config.yaml
n_mels: 64
win_length: 400
targets: ["emotion"]
norm_position: "pre"
head_dim: 32
layer_scale_init: 1.0
inner_norm: false
conv_stem: false
optimizer: "adamw"
beta1: 0.9
final_lr_fraction: 0.01
Rows from block 5 of a small sound classifier, named by matrix and row number. Rows with one number within an expert belong to one neuron, the router's apart. Each number is 128 + 24 x the weight over its row's rms, rounded and kept within 0 to 255. All counts start at 0. Numbers have three digits each.
Before each expert's rows are labels from the 100 clips, of 14976, where the router gives the expert most weight on average: "strongest on" is what is common among them. Only what is clearly more common there than usual is listed. The data: acted Russian speech (Dusha). In brackets: how many of the 100.
# router: router (model.blocks.5.mlp.router.weight, 4x192), inputs 96-191
# up: expert up (model.blocks.5.mlp.up, 4x48x192), inputs 96-191
# down: expert down (model.blocks.5.mlp.down, 4x192x48, transposed), outputs 96-191

# expert 3
strongest on: emotion: angry (44)
router.3:132117127118129129149148154135081141125128095121119095187132110125119113094121134128130135170123115161123105149095128152077137125113139180130101181179116129121136160175152104135137103098136172146134113157144116161121138094158090135074169134114088140102163159125125142141160128136136145130
up.0:100131135121202169124109110100117133148135152158150132131163135156114158150181152130137134121139151137126108144106196125148120127153180086100137122100184128164116107091108171109160118177107139141113133100132132102146149143129163126144129137132111122123098102140171129107077110140111138117
down.0:162147126129089139104173171137178124130142143121086141118143119136138147138157104109138150118064121113145152081138164095115096136149157153162181119119137130112139111132116159094145124147141132092111140159101149110094079139174101137148131109157139132128107151139128111136120126159126186110
up.1:095099154151136150133094106113149126119089129166127130166148142111127128113127139119119064105135155179128111162085138137146173147109116128139164106152097125145120132120136121153102152118123116125156197137153124143121156162141109084158164135105163101129136110092108115124136157141133110135
down.1:151159097120106120113149169126153129164119102091083107136156105151103124117162106104155167187095122100134096143119112128096071118142173103127128158137138147138154114159134128140119108144135138173131143113128148136101108113144143157114076133131139135146129145164202114160093078153123127100
up.2:102129124138208163132128116118114130150136140146162134119151118163116164161179161116139145133148129127127118131120208134143114127164173097103151122107173126147124109098097178096173118172121127145099129106133143108144142138116162139155133129127103134125108126149171131117089109136102150110
down.2:159150115125100147114169157149177125121153140095102145109146125152137147149148108092132147129068109117143141084156153113115091141147164132158186109108121118105119092156115159088158132148142137122103131172092137098086086151156109136160122095152133133132106157133146110150122117147116174095
up.3:116115129125176170128095126112132133127138122139128122153165137144090163143170143133158116135136148134125089156099181138158111126150158081098145136104169133154110109107120156104140110153093136157115138085150166118128138130127168131154123126122082111111106093153178131124088094145113137109
down.3:150144111133098116096150144144126124139139135125109144110106129131162141129136109120150129091102118124150161111130137090117122154152139152169188080117112134112132087128117170109116155145167127096122101187126154105113097139150093135148163125141167131152142152108117110139159157163117184161
up.4:103126129127202173129108113100118137137133150150152139137160127154111162144183157127136132128140144141132095143106201128150120129157176091100152115103180131155115105096115173107155115167114136142107138104138141103141152145125156130159133136122097115120099103148172124113082110138103146113
down.4:150150125139110131115159158154172122128156147114112139108154129128136144140142104106142144115071122115133152084148168116117101149147151149160173105120132125106134104127115154097155135168131147098105128171092157089093082143170098135157142104150144141142123150106137121155105132136112190117
up.5:091107151144140148115098119111143133117088143159129136178159136103127123117139141131124056095119173179132108155084145122153170153109123131135168124154104118146125114095144129129100153137092140112163181136161127138130144174151103086142175133114153094120136105101115113129125172143133136132
down.5:147163094109111126110146182120158125148131109106086107140151110160115139117167117099141177173096118101126087139130129146090070122146177094129135162130134145140154123130133131118118090134109124167124148105111145151094102140144139157123078133149125133145107137159200111155091086142112129098
up.6:109124132127198175136108117096116136139130148155157129132147126160112157147175152131135137121144143151128106138108196124149124120145171084110152116100182125158117099104108171105158109179117123145114142110144132095147146139121157130159132143113110119122102109147166130099091116144100137123
down.6:155139122133099143116151147142184129125158147110109148106136124145145145139154112106143141105072127119135152084140181111122099150144144154172193088132137129097122104113119184086140124150144123116118131166100145092102080165153107156167138106155139130127121151148136124137132122147115191109
up.7:108126128126196171131115114104117136137131143160156129123155130156119155146177156128136135125142141145123109134109198136146117108149174086107156121101188129164114100091112169101160118175112129143110135106138136102146150135118152135162139138122108122125105103149166131105088110139109147122
down.7:151143114124098139112158171156181117136144141101104147116129121136141160140145116102144148119069107119142151094136172118123102148156151147166187092108144120108126098119131168079146135151141126118117133167105151091098076158171106144166143093162140137132116155129138126146134139139100191116
up.8:109126124145203154132139112128104142145146126139165123109145115172119169177169150116148152125153121119128140133140205126140111129173172094120142127101173127141126112091092173105176119168120118135097125109127136097151131122099166118131133121123108157146120133145171134105092102122103152122
down.8:162160101120084150113154157134185128143152143102077148117144117144140145141152114100143150152068099130140120093143148108115092145148173142155183127111129136106132097141123160091149124132140130129105137151100124102100080153155110153153101113161128129130103155150153123153111114153118166103
up.9:094109157149138150111105107109145123110093120165129120175160128099133126116147136124130065099120168180130111154091148139147164136108123120136162109153109129149117122097145128129101151124098133115161192134167132137128143171145104080146175135120139097126142097099110108116133155136129145127
down.9:150172097110117142115155172118163131147138092102081111140165105157109118117163110100147168176090121101132097140121121138083077131150179095130131154127124146136148123140126140118123109134119136173126145112116143140099100124139136166111085124133134127142120140163197117170100089145123133086
up.10:104126133122203173129116113104109144141138152159155127127164129159116158152185153132132139124140145137124111141114203130144114125160174085103142129103183128164119107090110174104160114181109136140109125105135119102146152143123158124139133136131107128124104101142175126102074116132107143118
down.10:166155122131098145109159157139178135114155151109097151103153132131149143146145091094137146128066113110137147088147176109122097143146151151157191108118123137103133112118124155089162133146138149113115140164098145100098083154162105136151132115154135139132107149136142107155128110154105190105
up.11:102133126135202161128125109115109140148140138148163126120155123164117169165182157121140144127147133125126122135124204128145108129162179094109148131106180127153122112088097174102171120174121129146104126099130128106143141135117165122145133127126111136134108118147172134112083105130104150120
down.11:161154114127094142112173152142189122137159133096092146100149123131145149150149093092140141133072117117142136080152146120102097136155156142160167121115131128092124097140120154091147120146143141117115131142098135111098082161158111137170131108163135134130115154130143115155121128143108167103
up.12:112126136130211167110111124104096138138137156153152134128155112159112158157181147137139143130139144124126135147118199125140109117166171084100125142106185126162114102102112177124154116189100141142108119112138134093145145134123155128125124137129107115123112111136169123109074121144110146116
down.12:155154124127109138099146165135178125131149132111093142102145120140152140135142093110147146127074111104140140089152184114114091146139160146163185118124116127102123090137123168083152132150127136115120125163105149093096079154159101149152141106170135132154107157129147117152113117141105192112
up.13:099119144144154158121115099101135153127112107152140135167164141115138122122161152093104093104121139196140119144106154152160164131120129116147165125139104124132129108129131123110094163144116130134139208138154098151130134178151107094135165128128138086127139099103125110133118149148119141108
down.13:139151125107069152122172170130177145141113115112093130138148106155118123143153112104147164165085138114137097128117118139078075132153179099157145134128118141153154095151152118119120128171114111166124138121104130125108092160167120149118077132142143129141114153150191121161123100177121125101
up.14:114126124141202167140125115126096138145139140142170130107145122175121157171176151120138146128145124125117149120142202141151115112165156092122147132099183135137122105114094169099166110168131114143103118116127139104145140126095162128143125131135090144128118123137166130108080114131103145106
down.14:154156108133077148116164157138185123113151149113098139103129142154155157119152126110127154126065104126129128081147157119116095143140167138148188100099134121099141100126111159084145118124135132113100135158103134097102084165174117146170132113166135140128107153130145126150127138146101183098
up.15:125133129111134193091156124090125102101141134132113077112127105129127112085168113147153147130118144118120141117146131096126113110110108121089121133136199118155131151076140125102111107148108108118149105086146119094126163103122148117112122129130174123140160120119141125098101086109142191139
down.15:132142144119084132161113103136103136095123184137115167121148167127167122135110162130088094097150125163126152098139171156080176137120123140133114128138132092131109125151129145108155135111108126148115112188080121119115104157121117117094115101158125145085131128117116116148167187087138167139
up.16:112104140150146153150095098113131145139095115145124133176153143118129134120116131094106076119140142168143110167096150125135173139114124116134175095142094130133130121148134119146096147124122113130143196143142120149115131180130108095141149142124170113138128123098117109121141138137102090128
down.16:138134111133084136134156172125134131183109091096096095132159115131088140125149111108146158188103137097143094145111115128106077119137172098137139150123129138137156148165139119155119110154136122155134128133110129143084107115143129127117073106139157130161128152148190118177101095146129107075
up.17:111125121148204158134137109128109141144143137139161133102144115170116171175168153109136147125149115129128140133144207130144107117177173100121144127108175127134125115107094174101176120166123111135090125113124131105148131123093160124144131125117111146140119129138170139109096112128104147115
down.17:156155117111101149105148157130188126129154139102096148113154116153148162129140116097143158134067100130139127093140147109115090150151174135149183111118131125102122103137121173092160123155145141135091143155101129103102087163152108149177117113149138129139100159137151103153101132162102172098
up.18:117118136137197176119116125128104121130134131140142121112172121154099158173165149123171127128139139114126128136131192125159098123174155089103136138102166135130119105110096164110164106151110143157105113099137175102143135127104174136145122131137073123112120116156181138128088101138117153099
down.18:154157139116096135105163160127151100130148141130092148114111137151159139121137124112139133104063113116147159105137133110118119156141166160178196065106124120111130096136129169103145152109160127108126121171111132110112098156172092152156153108143158119146110157120126114136160134160105185131
up.19:111124124148207161134138109124104142143142124143159130114147116174110168175172151116139152119158124130124138130136204119143111123166171101115143123107173127142128113091092173107174119171120117138099121103131130090155135126100164121140127122116111151137122128142167138103095108125102152116
down.19:162146120115094157108156151140184138132159144105101153104132116152139150129159116099134148129075107134138126079156161117109089154153163144163183113123125120093129098139123165083155124152131142133112140135101114091099081175160113155157120099160130123117106144140155114151115129144102164109
up.20:089102153145130145145094099113138137122081141165129133170136150113133119100120140132105084109133170176120120167081138143128170145100115126126151111136092120146119133131148115140094141129104109129166186132156124153126144171133113092130152136110161102118138103099107116105148167144132098136
down.20:148164096121105106109141175115150133174130107098083109129149101148098126124162095114153165192100124109141098146131112146100078133144173098123132166140127135137163123163127133136109096136128133167126140118113130161090112128149132158128082146138136126150125129164195104160093086152127107094
up.21:113128124142201159129134109126099138142148122144164124108147116166118166181170150112148150123153120117118144133141199119148113114165169099117140128106180127146128106089092168107174122165117118138097120108128132102155132119098166115133129121125109155148124129139170136099096100122106156121
down.21:156155110114093151112165162135190128134150135114086138097144131149150149141148118093141160131067102123145141086145155114114087149161164145158166115114132138108135096145119170076144113146147155133103139155103121108094088149159112156162109113151125122128106145146148112157109117146107173090

# expert 2
strongest on: emotion: sad (64)
router.2:097141146121129170136095085133151150131117158137145177092119187122147149160116129145134133099168140111094143112156129121138108106117098106121124116074157106138156114126116129130118143148096075129134133117133127154163126136087171114128123127165150112134112096093114142126120128158125099124
up.0:136106124139175157109087152108145150158150131133108143145174136131101183145151103136155115119105126144157128153084178124166141163154137104144147111135124100155120070114151171117128145170109146138102147119137132121108136157141109124138146128092143094142117097140157081131103138175111123130
down.0:133119130116166125140114134122138142137134130106110150114180148113139137130133129119138147182138105137121107153117191212121125121116135112134126178140120128138114148166114155143129100105111109158124155078118106184154128129105132139106113129117100116119140084146146158104127111146126115092
up.1:135104124141188163105090152112142145154152131137109144141175132131102188152153100131153113123106127143160128153085187122170135155157139104145155109138132100153122069108152167116125148164107151134099148118135137117106137157138110120142148128098143100142116099139158082135106130175112138128
down.1:139115124101140120132113130128128124118139135111103138111162146113134142132142117126146148179151095126117116159132197201107120108124128118138127160127113119153126148152135165138123107089096120162110152075122116194144135119096138139120117123125087122116134095132139156101139118140127120089
up.2:140109124137179156105091150108138148156156128136107143145174138130106183144147093133154114119107126149156126152088180131164132160155138105147146111129132100149121064110154169117128142165104146136098154117139125127102133156139108130135152128096136094139113098144153082134103138169111127129
down.2:130119132119162112139113121132129143145126133109107156099156127125125137127134135127116157158166117149112130128128189216106125107114121111125125165122132138150114153162119147135134108115114101181119144080113130185140122128092133142105115132132098115124125086144144163107122126125122117090
up.3:136109118140196163097094156108148135149154124129110145139173126130103186148156098122151119128105122139155125144087196121167131149159148104145155115143137103150128069108150170117124144163111153133097147116134136112109129154137108127141143126111137102146112098141162079136104127173106138119
down.3:139122128107138115144110120117146134098139120086108140122146145106140141123140136137147154176124105124100120152113190202113131090108145128134123179131146129124099132142147150150131101080084122143120151099105124182145124114103124152111129130146084107115144097154141150097147103136116124104
up.4:141109117144201165098099155110148135147152119127105143137174126135106185149157096121152119131105120138156121144092204118170125148161148106147157113142134104145129070104146173112123148156112151132097142114132138111105126153136110129141142124117136106143115105147163080142107120171107145119
down.4:150120138097139112148101114124129120098137131081099145126145149119135153118117123132143152157153113124096120136129191197130124075114146110115134160129133140138117150122140160129115119074095123145116128085125138180136145100105118156098124126142073108123134105132132159114141099146138128115
up.5:141110122131182156103089155109139145152158125134110142146173132129103186148156090135151117121107126141156135152087182129162126159156140109144152110131127103151118060105154168116130142166105152132098151110136134127107129152143112128136151126105136099143115100142156080135106130171115136128
down.5:132118127110153126129112127121128136124136130103121154105156139117139138130128135136132147166150115147122113140133182219114119104120140104127129176122136129147109146156127149137129107102120117159120120074113124189154144131080134140114117129135090127129141082146144152114134116127106121095
up.6:145157092105159137094129156091163120164147126130120120126162114148159136114185119123175140153101117124158133135106158140178118157142169104149147128135117120159149100098133176091102130140122136130117169095157119151123134143149108161151138142121131087136103123159154099141105123163126154109
down.6:098105150125140130142111089128105154179124144155176145074133164125125151159099102133103125111187139153166133142117123180100129144106094149114099158128106101141097147157125101141155143175168116134145143126117101188150135158117124102098138094119139127186126109110116145128136167126138103131
up.7:159133114136151145120145143136144098157161131102116158109128135143140161155135088090108134112110080119163156096137149138109093163166121164184167100126081114104128103149124117105144165099148141145084128139095109159117072138108080136141113129141146143164107147112129102154154143139099148094
down.7:089099155119106142136093096112101114121100157170160139145096155107142102095114141164100113127168165130134139162086112152103139153080097139102092143126126116163100153123165098159101140130124102123156146108166086178162152132129109108099133151117140109168147101096100147106150134134152122165
up.8:137108123138174161106088149106136151153153126137108143148176136128106185144151100134149110117105130148156126153085176126165134157153137105145149108132126099153119070109153168113128145166111148136099153115139131119105134159139110124136150128097141096139113095142158079131105138170109129127
down.8:126130127119167112133111131127123145141133140113111141105148137121129130147146122118126148169151116132119117146134193210094129129117128104131121177130128130129108154166120151141145110116122108165118143081121110190146134128095136137102102127118100128125131085136139149117120118138112105088
up.9:143163105085155139091125152071142128159140136136105118132142114146183114083180116120149156156098125110149131142105150145144094149113156111149146129140128133157154113102136160106094125122140131140133168101147087151109147144135114181133141153136126092141116131146158108138121128145139158125
down.9:101095144128137135136119116130116156204132126144160134078131167120117145155101096143128110117167142147183131135120139152102137159118107128128107154117091095142103116152130103142155146184166133142127157135113113177122137165128109106093132103092153122183126120133113132131128162140127096129
up.10:136107123140176158106092153109148144155152128136112144148175135128102182144155102138155115124108128141160132156080180125170140161157138101143144115138130099154123068111151174119123145168109147133101146115140134123108136157136109123138148125096144093140116095143154081131107138178115128130
down.10:141116130127161113136124123122136129137137146099107148109152139118138144131139122122130150175144110135111111156136182210109136127119140111131112182129125130134118140164130157143127102088115100161122148081123114194148141122101123130107100119111095114112137087157139142113136111147119126103
up.11:156166093086153142093137150078130114135155129123097126123144115159185119093191106107134156140097096111147139119127146159132075141127173114163157109127121136135149117112126159101116123116152135147109130121122087157118150150123118174144129151138134109167110118134158114151111131139120173115
down.11:100108149111126136127112117125139131176139150148146158085130167121101161150104108131110105117143124142163131141118102156093125180118111139119119158116098077134104110143139113156156138168136119136110171135113099186120137180149105105099124094104162118176130114117113126132131164140118099122
up.12:152130110169141146120154132150146100170147128100127153120149117139125155168123114072115122121127081128158144102139142125135110158163112170177157115149077121095139115155113107109138171099147150139094140133101121153107083135109086121138118118134150134156124158111129110160141144128101131076
down.12:092092158142128124153116094142087119125101142159159122130084139096156096124103146161119111127176163138120148140113159150101150142090095146104090135139120131165113168128147081163118137123139092116160117106148106161164147115098122106082133141106125131134161124101100146097159136107166128163
up.13:135105125141182164105088149111141146154152131136108144141174133128101187149154103132153114121107126144160125152083182122168137158155139105146152109141134101156123071110153166116125147167108150132102151119138135115107132159140104118140147126097142098144116098140158080133104131174111132130
down.13:133127125114166121134118131129138134125140122097101161103167141110142147141144130119143144175148106130121118156142193209117118127111139116143131177135130138138108151155136149155121100095111113166116147079105117192146114121107131136115107126118097110121135098136139147116120118135110130103
up.14:143111118148219168090110160103147119140148107121109138137167113135120174143157096110148125139106117128156129133095220107171114144160155113145167114153133108139133078105137175107117146146121154124101133113136138103108116145130110136148143123124130110149121126149160084144120110162110156115
down.14:150110125107109090136120121118117126081130112099106128106134135091129153112131113128167151162134116106086120152108183186108130063105126106125132175142125155128114140149143142148121114057085124143135125089119124171124135100118126152126129135132089115105118113138113132122161071128127130122
up.15:166165091085142145097140155075134112137157127118087116126145114161180110089179110107134154148083100100140128122130138148125075132127174113154155114119130142134152122105126157100115110117147132145108128111122096143117150149131124185140130148141118114156112129149164119141120118132117171120
down.15:114114150114133134132112114116142135181148153137144159099129171129114169155103102131107107113134127137179119134123107140119130169135120136139136145107100067122103102144140120143153141169137117148105178140107105165121124182159109111118118081113172109160116116116117116134123165159112094122
up.16:141110121134182159099093150103139147152160128136103136136172134140109181149150094132155115121107121149155128156096185124164133162157142102148154102130132104147121069103149169117125138159114141139094150123135129117101139153144116132143154128097135096138115100146158081134109137169104127127
down.16:114114138118161121136117106125101123133138136119128129102156138119147127134127131135122159158172117127117120142125196209115119111113128109119110181122122156130102164152109128146136114087119099183121132088123112187152138109076150137083108131116103118131145096124143163099128115114130128111
up.17:111121129138145151095091131084143149169109137144122119162159122116113124095118134135149088157121141150149111169080148089159153167110119115118130128157081120151123133137161134162086133152123149123145180113163115140114136150137107121123126140089178065125123120135130122125137128158128075124
down.17:099106161099095098176102092109097151149118175152158141112090181120113136132094138148087119116165152144129113142110110172095155132106103116110100143093129090146081147160150102171147125144135085159138130125122105165140141154136136109126126111097160110126118100100117151103127153121137075145
up.18:132141116169138150109149127141123117097120074096138120151136088128151121137135131102117128110133109142131145104140133128164140124143115173150136117179103163105169122123108124106121155088140161106130116113141123133126080099088116135108128150161084153174141170104111110131144119115113159100
down.18:132106137169185068153134125181124121088138140123122131113088111094119140165118065130167113129159135075122128107142225158153111152129136149146148100149155120118153122113136098154130122096138088126115085145107192123106113126106125131151136140117118159092151123126095128118126127107147141142
up.19:135107125136176161107089149107140153157155126136107142148174136129105180146157101133154115120106126146155127154086178127166135160151138104145145108135128102156119070108151168114127143164104146138096152114136131125107137157141110124140147128093140094141115098143159081131105138171108126130
down.19:133126126120157115133118112134121143151137134111105145120172134121136133133147128122134148169155110135130116151130199208098129122122122110121128179127117138140117154162123141131132105101127109161122146084115112181145127138092137120101102116119093124120143083135150142119123106138127122084
up.20:140104121138185158101092154110139140148157127134106145138168133130104189150153094130157119126107120138160125149087187129164128153159138105149156114132133099152123067110154170113126146161110144134094148112134139119105128148138111127141154128103141099145113098141157076134105130177111136127
down.20:133115132117148124139120110117129130121134130101109151098151132118144143122140111114136163170158104136099104152131180220111132110121130110127135157128125141141107136149123154129135112070129110168122141089111117194147114110091145144122109120133095111127132090141140168116142115135120131112
up.21:141107114145201163100104159111149133145154119127104145140170123132108181148159098117150122131102118136154119142089203120168124148161153105148159111143134109146131072107148172108122145158112152132097148111136134111106125152135108131146140127117133105146113105143161077140108121171104140121
down.21:136112124106124120141097131121142132088146133099104149122143135109148129108138142123138156164139106118106119147125186191125115071107136114122128166137128150127099145142143150149131108073107125140119142094108129170147128118116126140142116130143072106122125090141126149105145096126129126116

# expert 0
strongest on: emotion: angry (42)
router.0:139133139132127044125086140143141124092129121136110093180140132122120133116139129139138124121114129078130170121107122102137157126123151147145106107100087149086100141095149077144128127120120099097143105127159093087081126139140075115130135129141161106161133117113119079115118136073154154149
up.0:140117122140178156117144126131144137112155108121119161125194120126119157153166129091136106101089100187134138107145167106154117150185155156184153120115075118100129090113117164106141150128093155139086136138103144140115110161122107118126133120136117153122128100122136108153098156120084144081
down.0:115116131115083093135139107105128128141123134129130137098086141112189105113088108152141120118135139131120143133123069183089148165109094126128105144129127109159133131144144092139103147116140060118118138124147117174134122134102113120096144137106156130147146098096106128080178150149143166173
up.1:126118116140166155116111131093151117146121131123125099168144129126119151114164149119179135161121147138141120169081178112165126126141171079090137155132129141154129106112138173108117115135109148141124167094143149111126160118137147135175133131108130074094118126173166120130118127157125111114
down.1:113095153139128107126149110148164130193134148137153158067131149133131115127106107126104113099121111110148144092116192153094133168124089154168176097119078123114109118149139104113136148110137106120112137164101137182102088163133097112134143121129140117141140135124090107137138190139120119138
up.2:128137109144219152085134151099138141154145107123126117134175097143121157146177127100149140147109111122163140131126218105159094147164174127133152133144123126131137095121112192102135131155126176123103133129136132115115127151136114140133134126123122116137128145148172109156083122134118158092
down.2:096086170138116154103112116148170100132093111136145120088147125097185153131097100123128127142136141136087125113084237157148146141106113118156158146142109093130097105142175112109113142121150084121176131100132121132133104112089100120151094134155111120121146131145107110108139144173134155117
up.3:152112117165166176106144140138145128122156086098106138111190125128121172164148114086151114133093080162149147122149166091170131156179139141166164108131075136093126095128124156118135137106123159131089133143102150134102119139106106125138123129115122132131146108137154096150116127138091141099
down.3:104101166118126118136110104112130122122105159152151131079089155110192118129086128156132122108154161142107153124104188193090142142091089124124106136137124114151103125138155096140129135125151055135153109122153116157155136134091119111103151141119151111133150099098100137079167156130164158166
up.4:145143095157127135112149137143151138136145109087102130150149093137117130144130099087093094115116091167154125107127126092161144163162127170153161084160061145121152135130121101150118173118121138105109138152099110123112099134133081121124140126149159146163131139092120097167139152126078123119
down.4:129125128131153171157120100139127088090112111142153127146109111129153123107137154146137129120159133116054106131137116137130102092114119114101092150132189135130129160093112107132136106106117120126134105084143118095162140091105155134129106152141066145100146123130129168076136066092136141129
up.5:151110127166154145097133141146117147116158085113114129123178116135094170169132090109126087104116101171156151122139154089158152128169124151166147082128089130114138095116117136162127155139120151103088123153107146121111114150105095111112163111140135143158145124109140086157132144146072136129
down.5:111104145145128166154115122120154108128100133154147132116102134123165143121095136143119122123146162131076117151094146161127107131076111118109096176136153098162120160131153124134126120138109088138159129073146101129183149121097142121115102137079092112087122126140119150064154090128148118132
up.6:125111123158169163113125138117126153147144100122129099143180126120093157143170139115181123151111126146160135157119170090186142146169176112119141146132103130143127077131123184119132134164119167126100147116134157112120144128141130119144132120099110104115120129165174105147101128145105115100
down.6:124113142162142079116146112122153115206113138131130149041112137127173102134103090141120090105126126115160137095122163184087113166120102145163154119131108120139132130148138099112124135113161084128134155144119149179117091169101095136122143112127143128132156104118108119126150163129117135132
up.7:103105145132176141116105125113131162151140112148143119147185140110091157143171158110158107130112130154155115152115166104173114143154188134120156139111092107139102106113116186118139135174100161134102149116127137137125152163153144113132132095111138126129107119148153126128076151128089115115
down.7:127127137125076077113147110138151120189142134123129140070097134132152098134095067118133122114131110122132146092137096162087129167135111121173140149137099129139141098171119109111132133134149074142107135132107127161096097148123116135095146137136156145143144108109102120141154156157130149130
up.8:143127108167157163114139139144133148131168095117112130132167113131100160163124113116138068115104102167137135122138160093154150144175128147170154096152091113133154112099114133133132155129105162117083116145090165133108108157123094106117163108133121141145132124106135085155149141136079137136
down.8:106085162136115135144104106113158094121102110144152122111096128119174107119106132132130131119152152119077126141119137167111080136099108108109112162139160123154091147123137078121110126126139100123173111087132114119168133101105134138121080164115075144093125122164122153092153103096156142122
up.9:153138101164139147117146133145141141144158093085116137141158103142113158164129116088112091106122087176155136110138136101172169152173127159166163092155069133111148113127111132148133169122129142105084125147100135111115103133114085108113132120133146149151129133093132093155142145132068122110
down.9:110111156120135146132108107115141107114097108152165097145106123121166097112118150140148135134157154104061113155110132150121065095094100106086100154124185135142124166113118095128113097106137127128164120094148117105164152080110150122117111161133081146106141113138122166093148085103154141130
up.10:135129111152212142084131166105149141159150103123111113132158093128114154139165109111148122141098113118176139140110210089157105161167163135148160117156115122137141089112131182119123149161119170111106137135131140110100113152152097135139151130116131114146135142144150095160100120149124145107
down.10:111083168141103104115137116151179112152101124121129122083099127087161134128092089120140113116132142099126130095104226168131121148126098131164170121120080115123097111148166117118127161129172081116143138130105132147123082123111087129131128119141126114145150145117096102128159172156144152129
up.11:152136102167146167111145131145132143140167086092109139129164111135112164166131109105120094111120085180150140117148140098175167143178126147163153090148083131110154107124111141154130170122112143113076128145100144117122116135110090103115131113125147147161137128091141091142143147138070134116
down.11:094109147128125127131104104120131116131091112158152098128107119123163109107110155156147120135169152113074124157107151154125076116086106102081094162136179121147111174115137091128111102125142128138161105110159132114169148091104146119098129164128089119097139102144121165094147093114160139130
up.12:154110113176159128125135150159146131141163092108097123131142107129088185160118107101142087114111092125160132115136156091162139146181127149166148083143092107103138104114125145138138158116123160103079118157096181113091101152131103117147158129110147139125128150128119090169129138139104134129
down.12:105091153115134122166119102120155110114089106145158121119092144117152108123113149143126129137161141095068127129110171161116084089099132109114118132126174137151101163116134094109129103121157096124164120097154127104161128088092145129119125139129086137121131127144116180098151112101163141128
up.13:134120118166174164101132142116142143147149098119135093141177120122098157144173138105171123149113119132166131154119173089185140147175183111134151144131103135137133080130126200115129132153122169125099140123134142116114142137144131128158139120099118107123124128166169105130093124148105114097
down.13:104103147150143082126138127136167125169119133129158141054141117111143115147109108156122116110130130127147147075127196178096110155116117161157155109152099121121104117145145093121119144130153100133134129142125150169100095152101099120114152156116153144139162130101110123133150177126133142128
up.14:143124110158202132087127166116148149165147101119102111120152101120106161144152100115148122144102116119176148140113197091151106161170151139149150113161111118139144089123144178129117158159127167103104138142128141115087111152154090132138155125107140112140146150144146089162108126155132135114
down.14:112090184132105121130146107161178106142089123139136153082108122094174127114117113143121137094133138107134144092114236167156106138095094136152169125131105127114103127127161110117137146116152106105156112148135141137135094124096078112131121128170125132148145143124083124119168158130148167120
up.15:130111115178156144106137135140129167150155092106123099133192114128088164167155132102171107149117105151167131148138152092170139150190160117142147133135097129120133094140107187127137137154133175124085128138120159117105135143138128125136139118108123124128133123158173107155083124138093117095
down.15:117088154144145101119114124111146122154097125151145112094106115105169089127102111152146103126153140097137160122111173184092094134089086135124137134159117140152122145141153083139087133112155082112148118125151156152131110119092114129108154157118133118130173112112103123113161144138165141145
up.16:132126115155207135083126164105144139163144104130113108117153092121117152134153106121152120143100112106178150139106208090149106159160151144147149120170110118140146092121138171128117153156128172104105133140137140116100114151149086131131154129107146104150144151137147089162115125158135138114
down.16:107079157135099096111124125148169108156112115135139129083101127090173128130079083130137135118122138095139167090113214175126103129115091129166174117141095106127102116137160097101125140117163102121142121146126149141118076117109082104138139126160122115148149139118087113139158166151148163121
up.17:148112112177160144105129143147135157143159098104129098136184116128093171179149127106173107148115105138167134145133160081166146145190157119146156124137106121121136088134118182126139131160134181114081121144118161117109135151143120124145149121102127119126135141158162109153095119145099121097
down.17:104096169137156092120117113125148123161083129161147124103127128099147100121110124153144108120149148109137146112100222167134127134095096131117145119160132121156103138132165089131093129127152101110170127118155157150115122121108109117122154158116128115123161116117095121108129146152165142169
up.18:118123122127165145119127135105151136162149128137144120165180131131097155138183148110138149129108134140159114149105166096170125147151201116116152141119106118140115090124122198103142127166112159132102154131124121131125133148169138124154119113114118112109092135164149118133076144130101106098
down.18:136128121144099076113158132150157137190118109112126136049112115141143110156117083117130111122116103106186137081142112159061099164149118151176162110133104142134139126141130117104135121123156108138111116131096155167105093149120102144112149127124161162149148148117109114154151155114129138118
up.19:138109116162184166093118157111141140138134094117109099127179114115115167143167110111193121164094116134152139158111177097185122141166160107132162144143116129142140088114136187110114129139117158127110136114137160116107137125121127138145139127107110098132135113163179092146111105162110140117
down.19:103096154135157114122139102135136122146108143138157148067119135100179132143102110148118098120136131134127151100114213181093141153105099159154148121138085121148109118148162081121131162112144076121127120143120141177134104142080090117113136124127155126136156112096089114107171174136148163147
up.20:133125108168196133089118167114145146173146102127110111120148096122098160139146105122149110141105115109181146145102196097148120162169146139148146111171113108147152090119142175126117160163125164102102139131135138119094105148157092124136152128095148106145136149145144087156111116159131129119
down.20:114094173145115101125139113149189110167094116129134143098111130098161124134101085142139138110128139082137148094123202165139110126107095135176162112146111132122102118132156106093152152118157084118145116138140142132120079126102090124142136126167115133152131163124085120146158165130135172137
up.21:143122108153195131084131168117150146161155098116099115119161101125105168149152094113156124142096117126174140140118192092153105159173155128145155111152118117134144083118134182120122154163117165112100137143126155112091114154149098136141156121107126115135142147151148091157107126152127137114
down.21:103082179148121128135142114147180105120101115146144141072118132087177132123091106140141124109137143101122144095104225155133130139102108144158169122131092130124097118128163111101147166114150091115153114134117123127137085124100099116137116133143123140151137147132080127114169164158149181136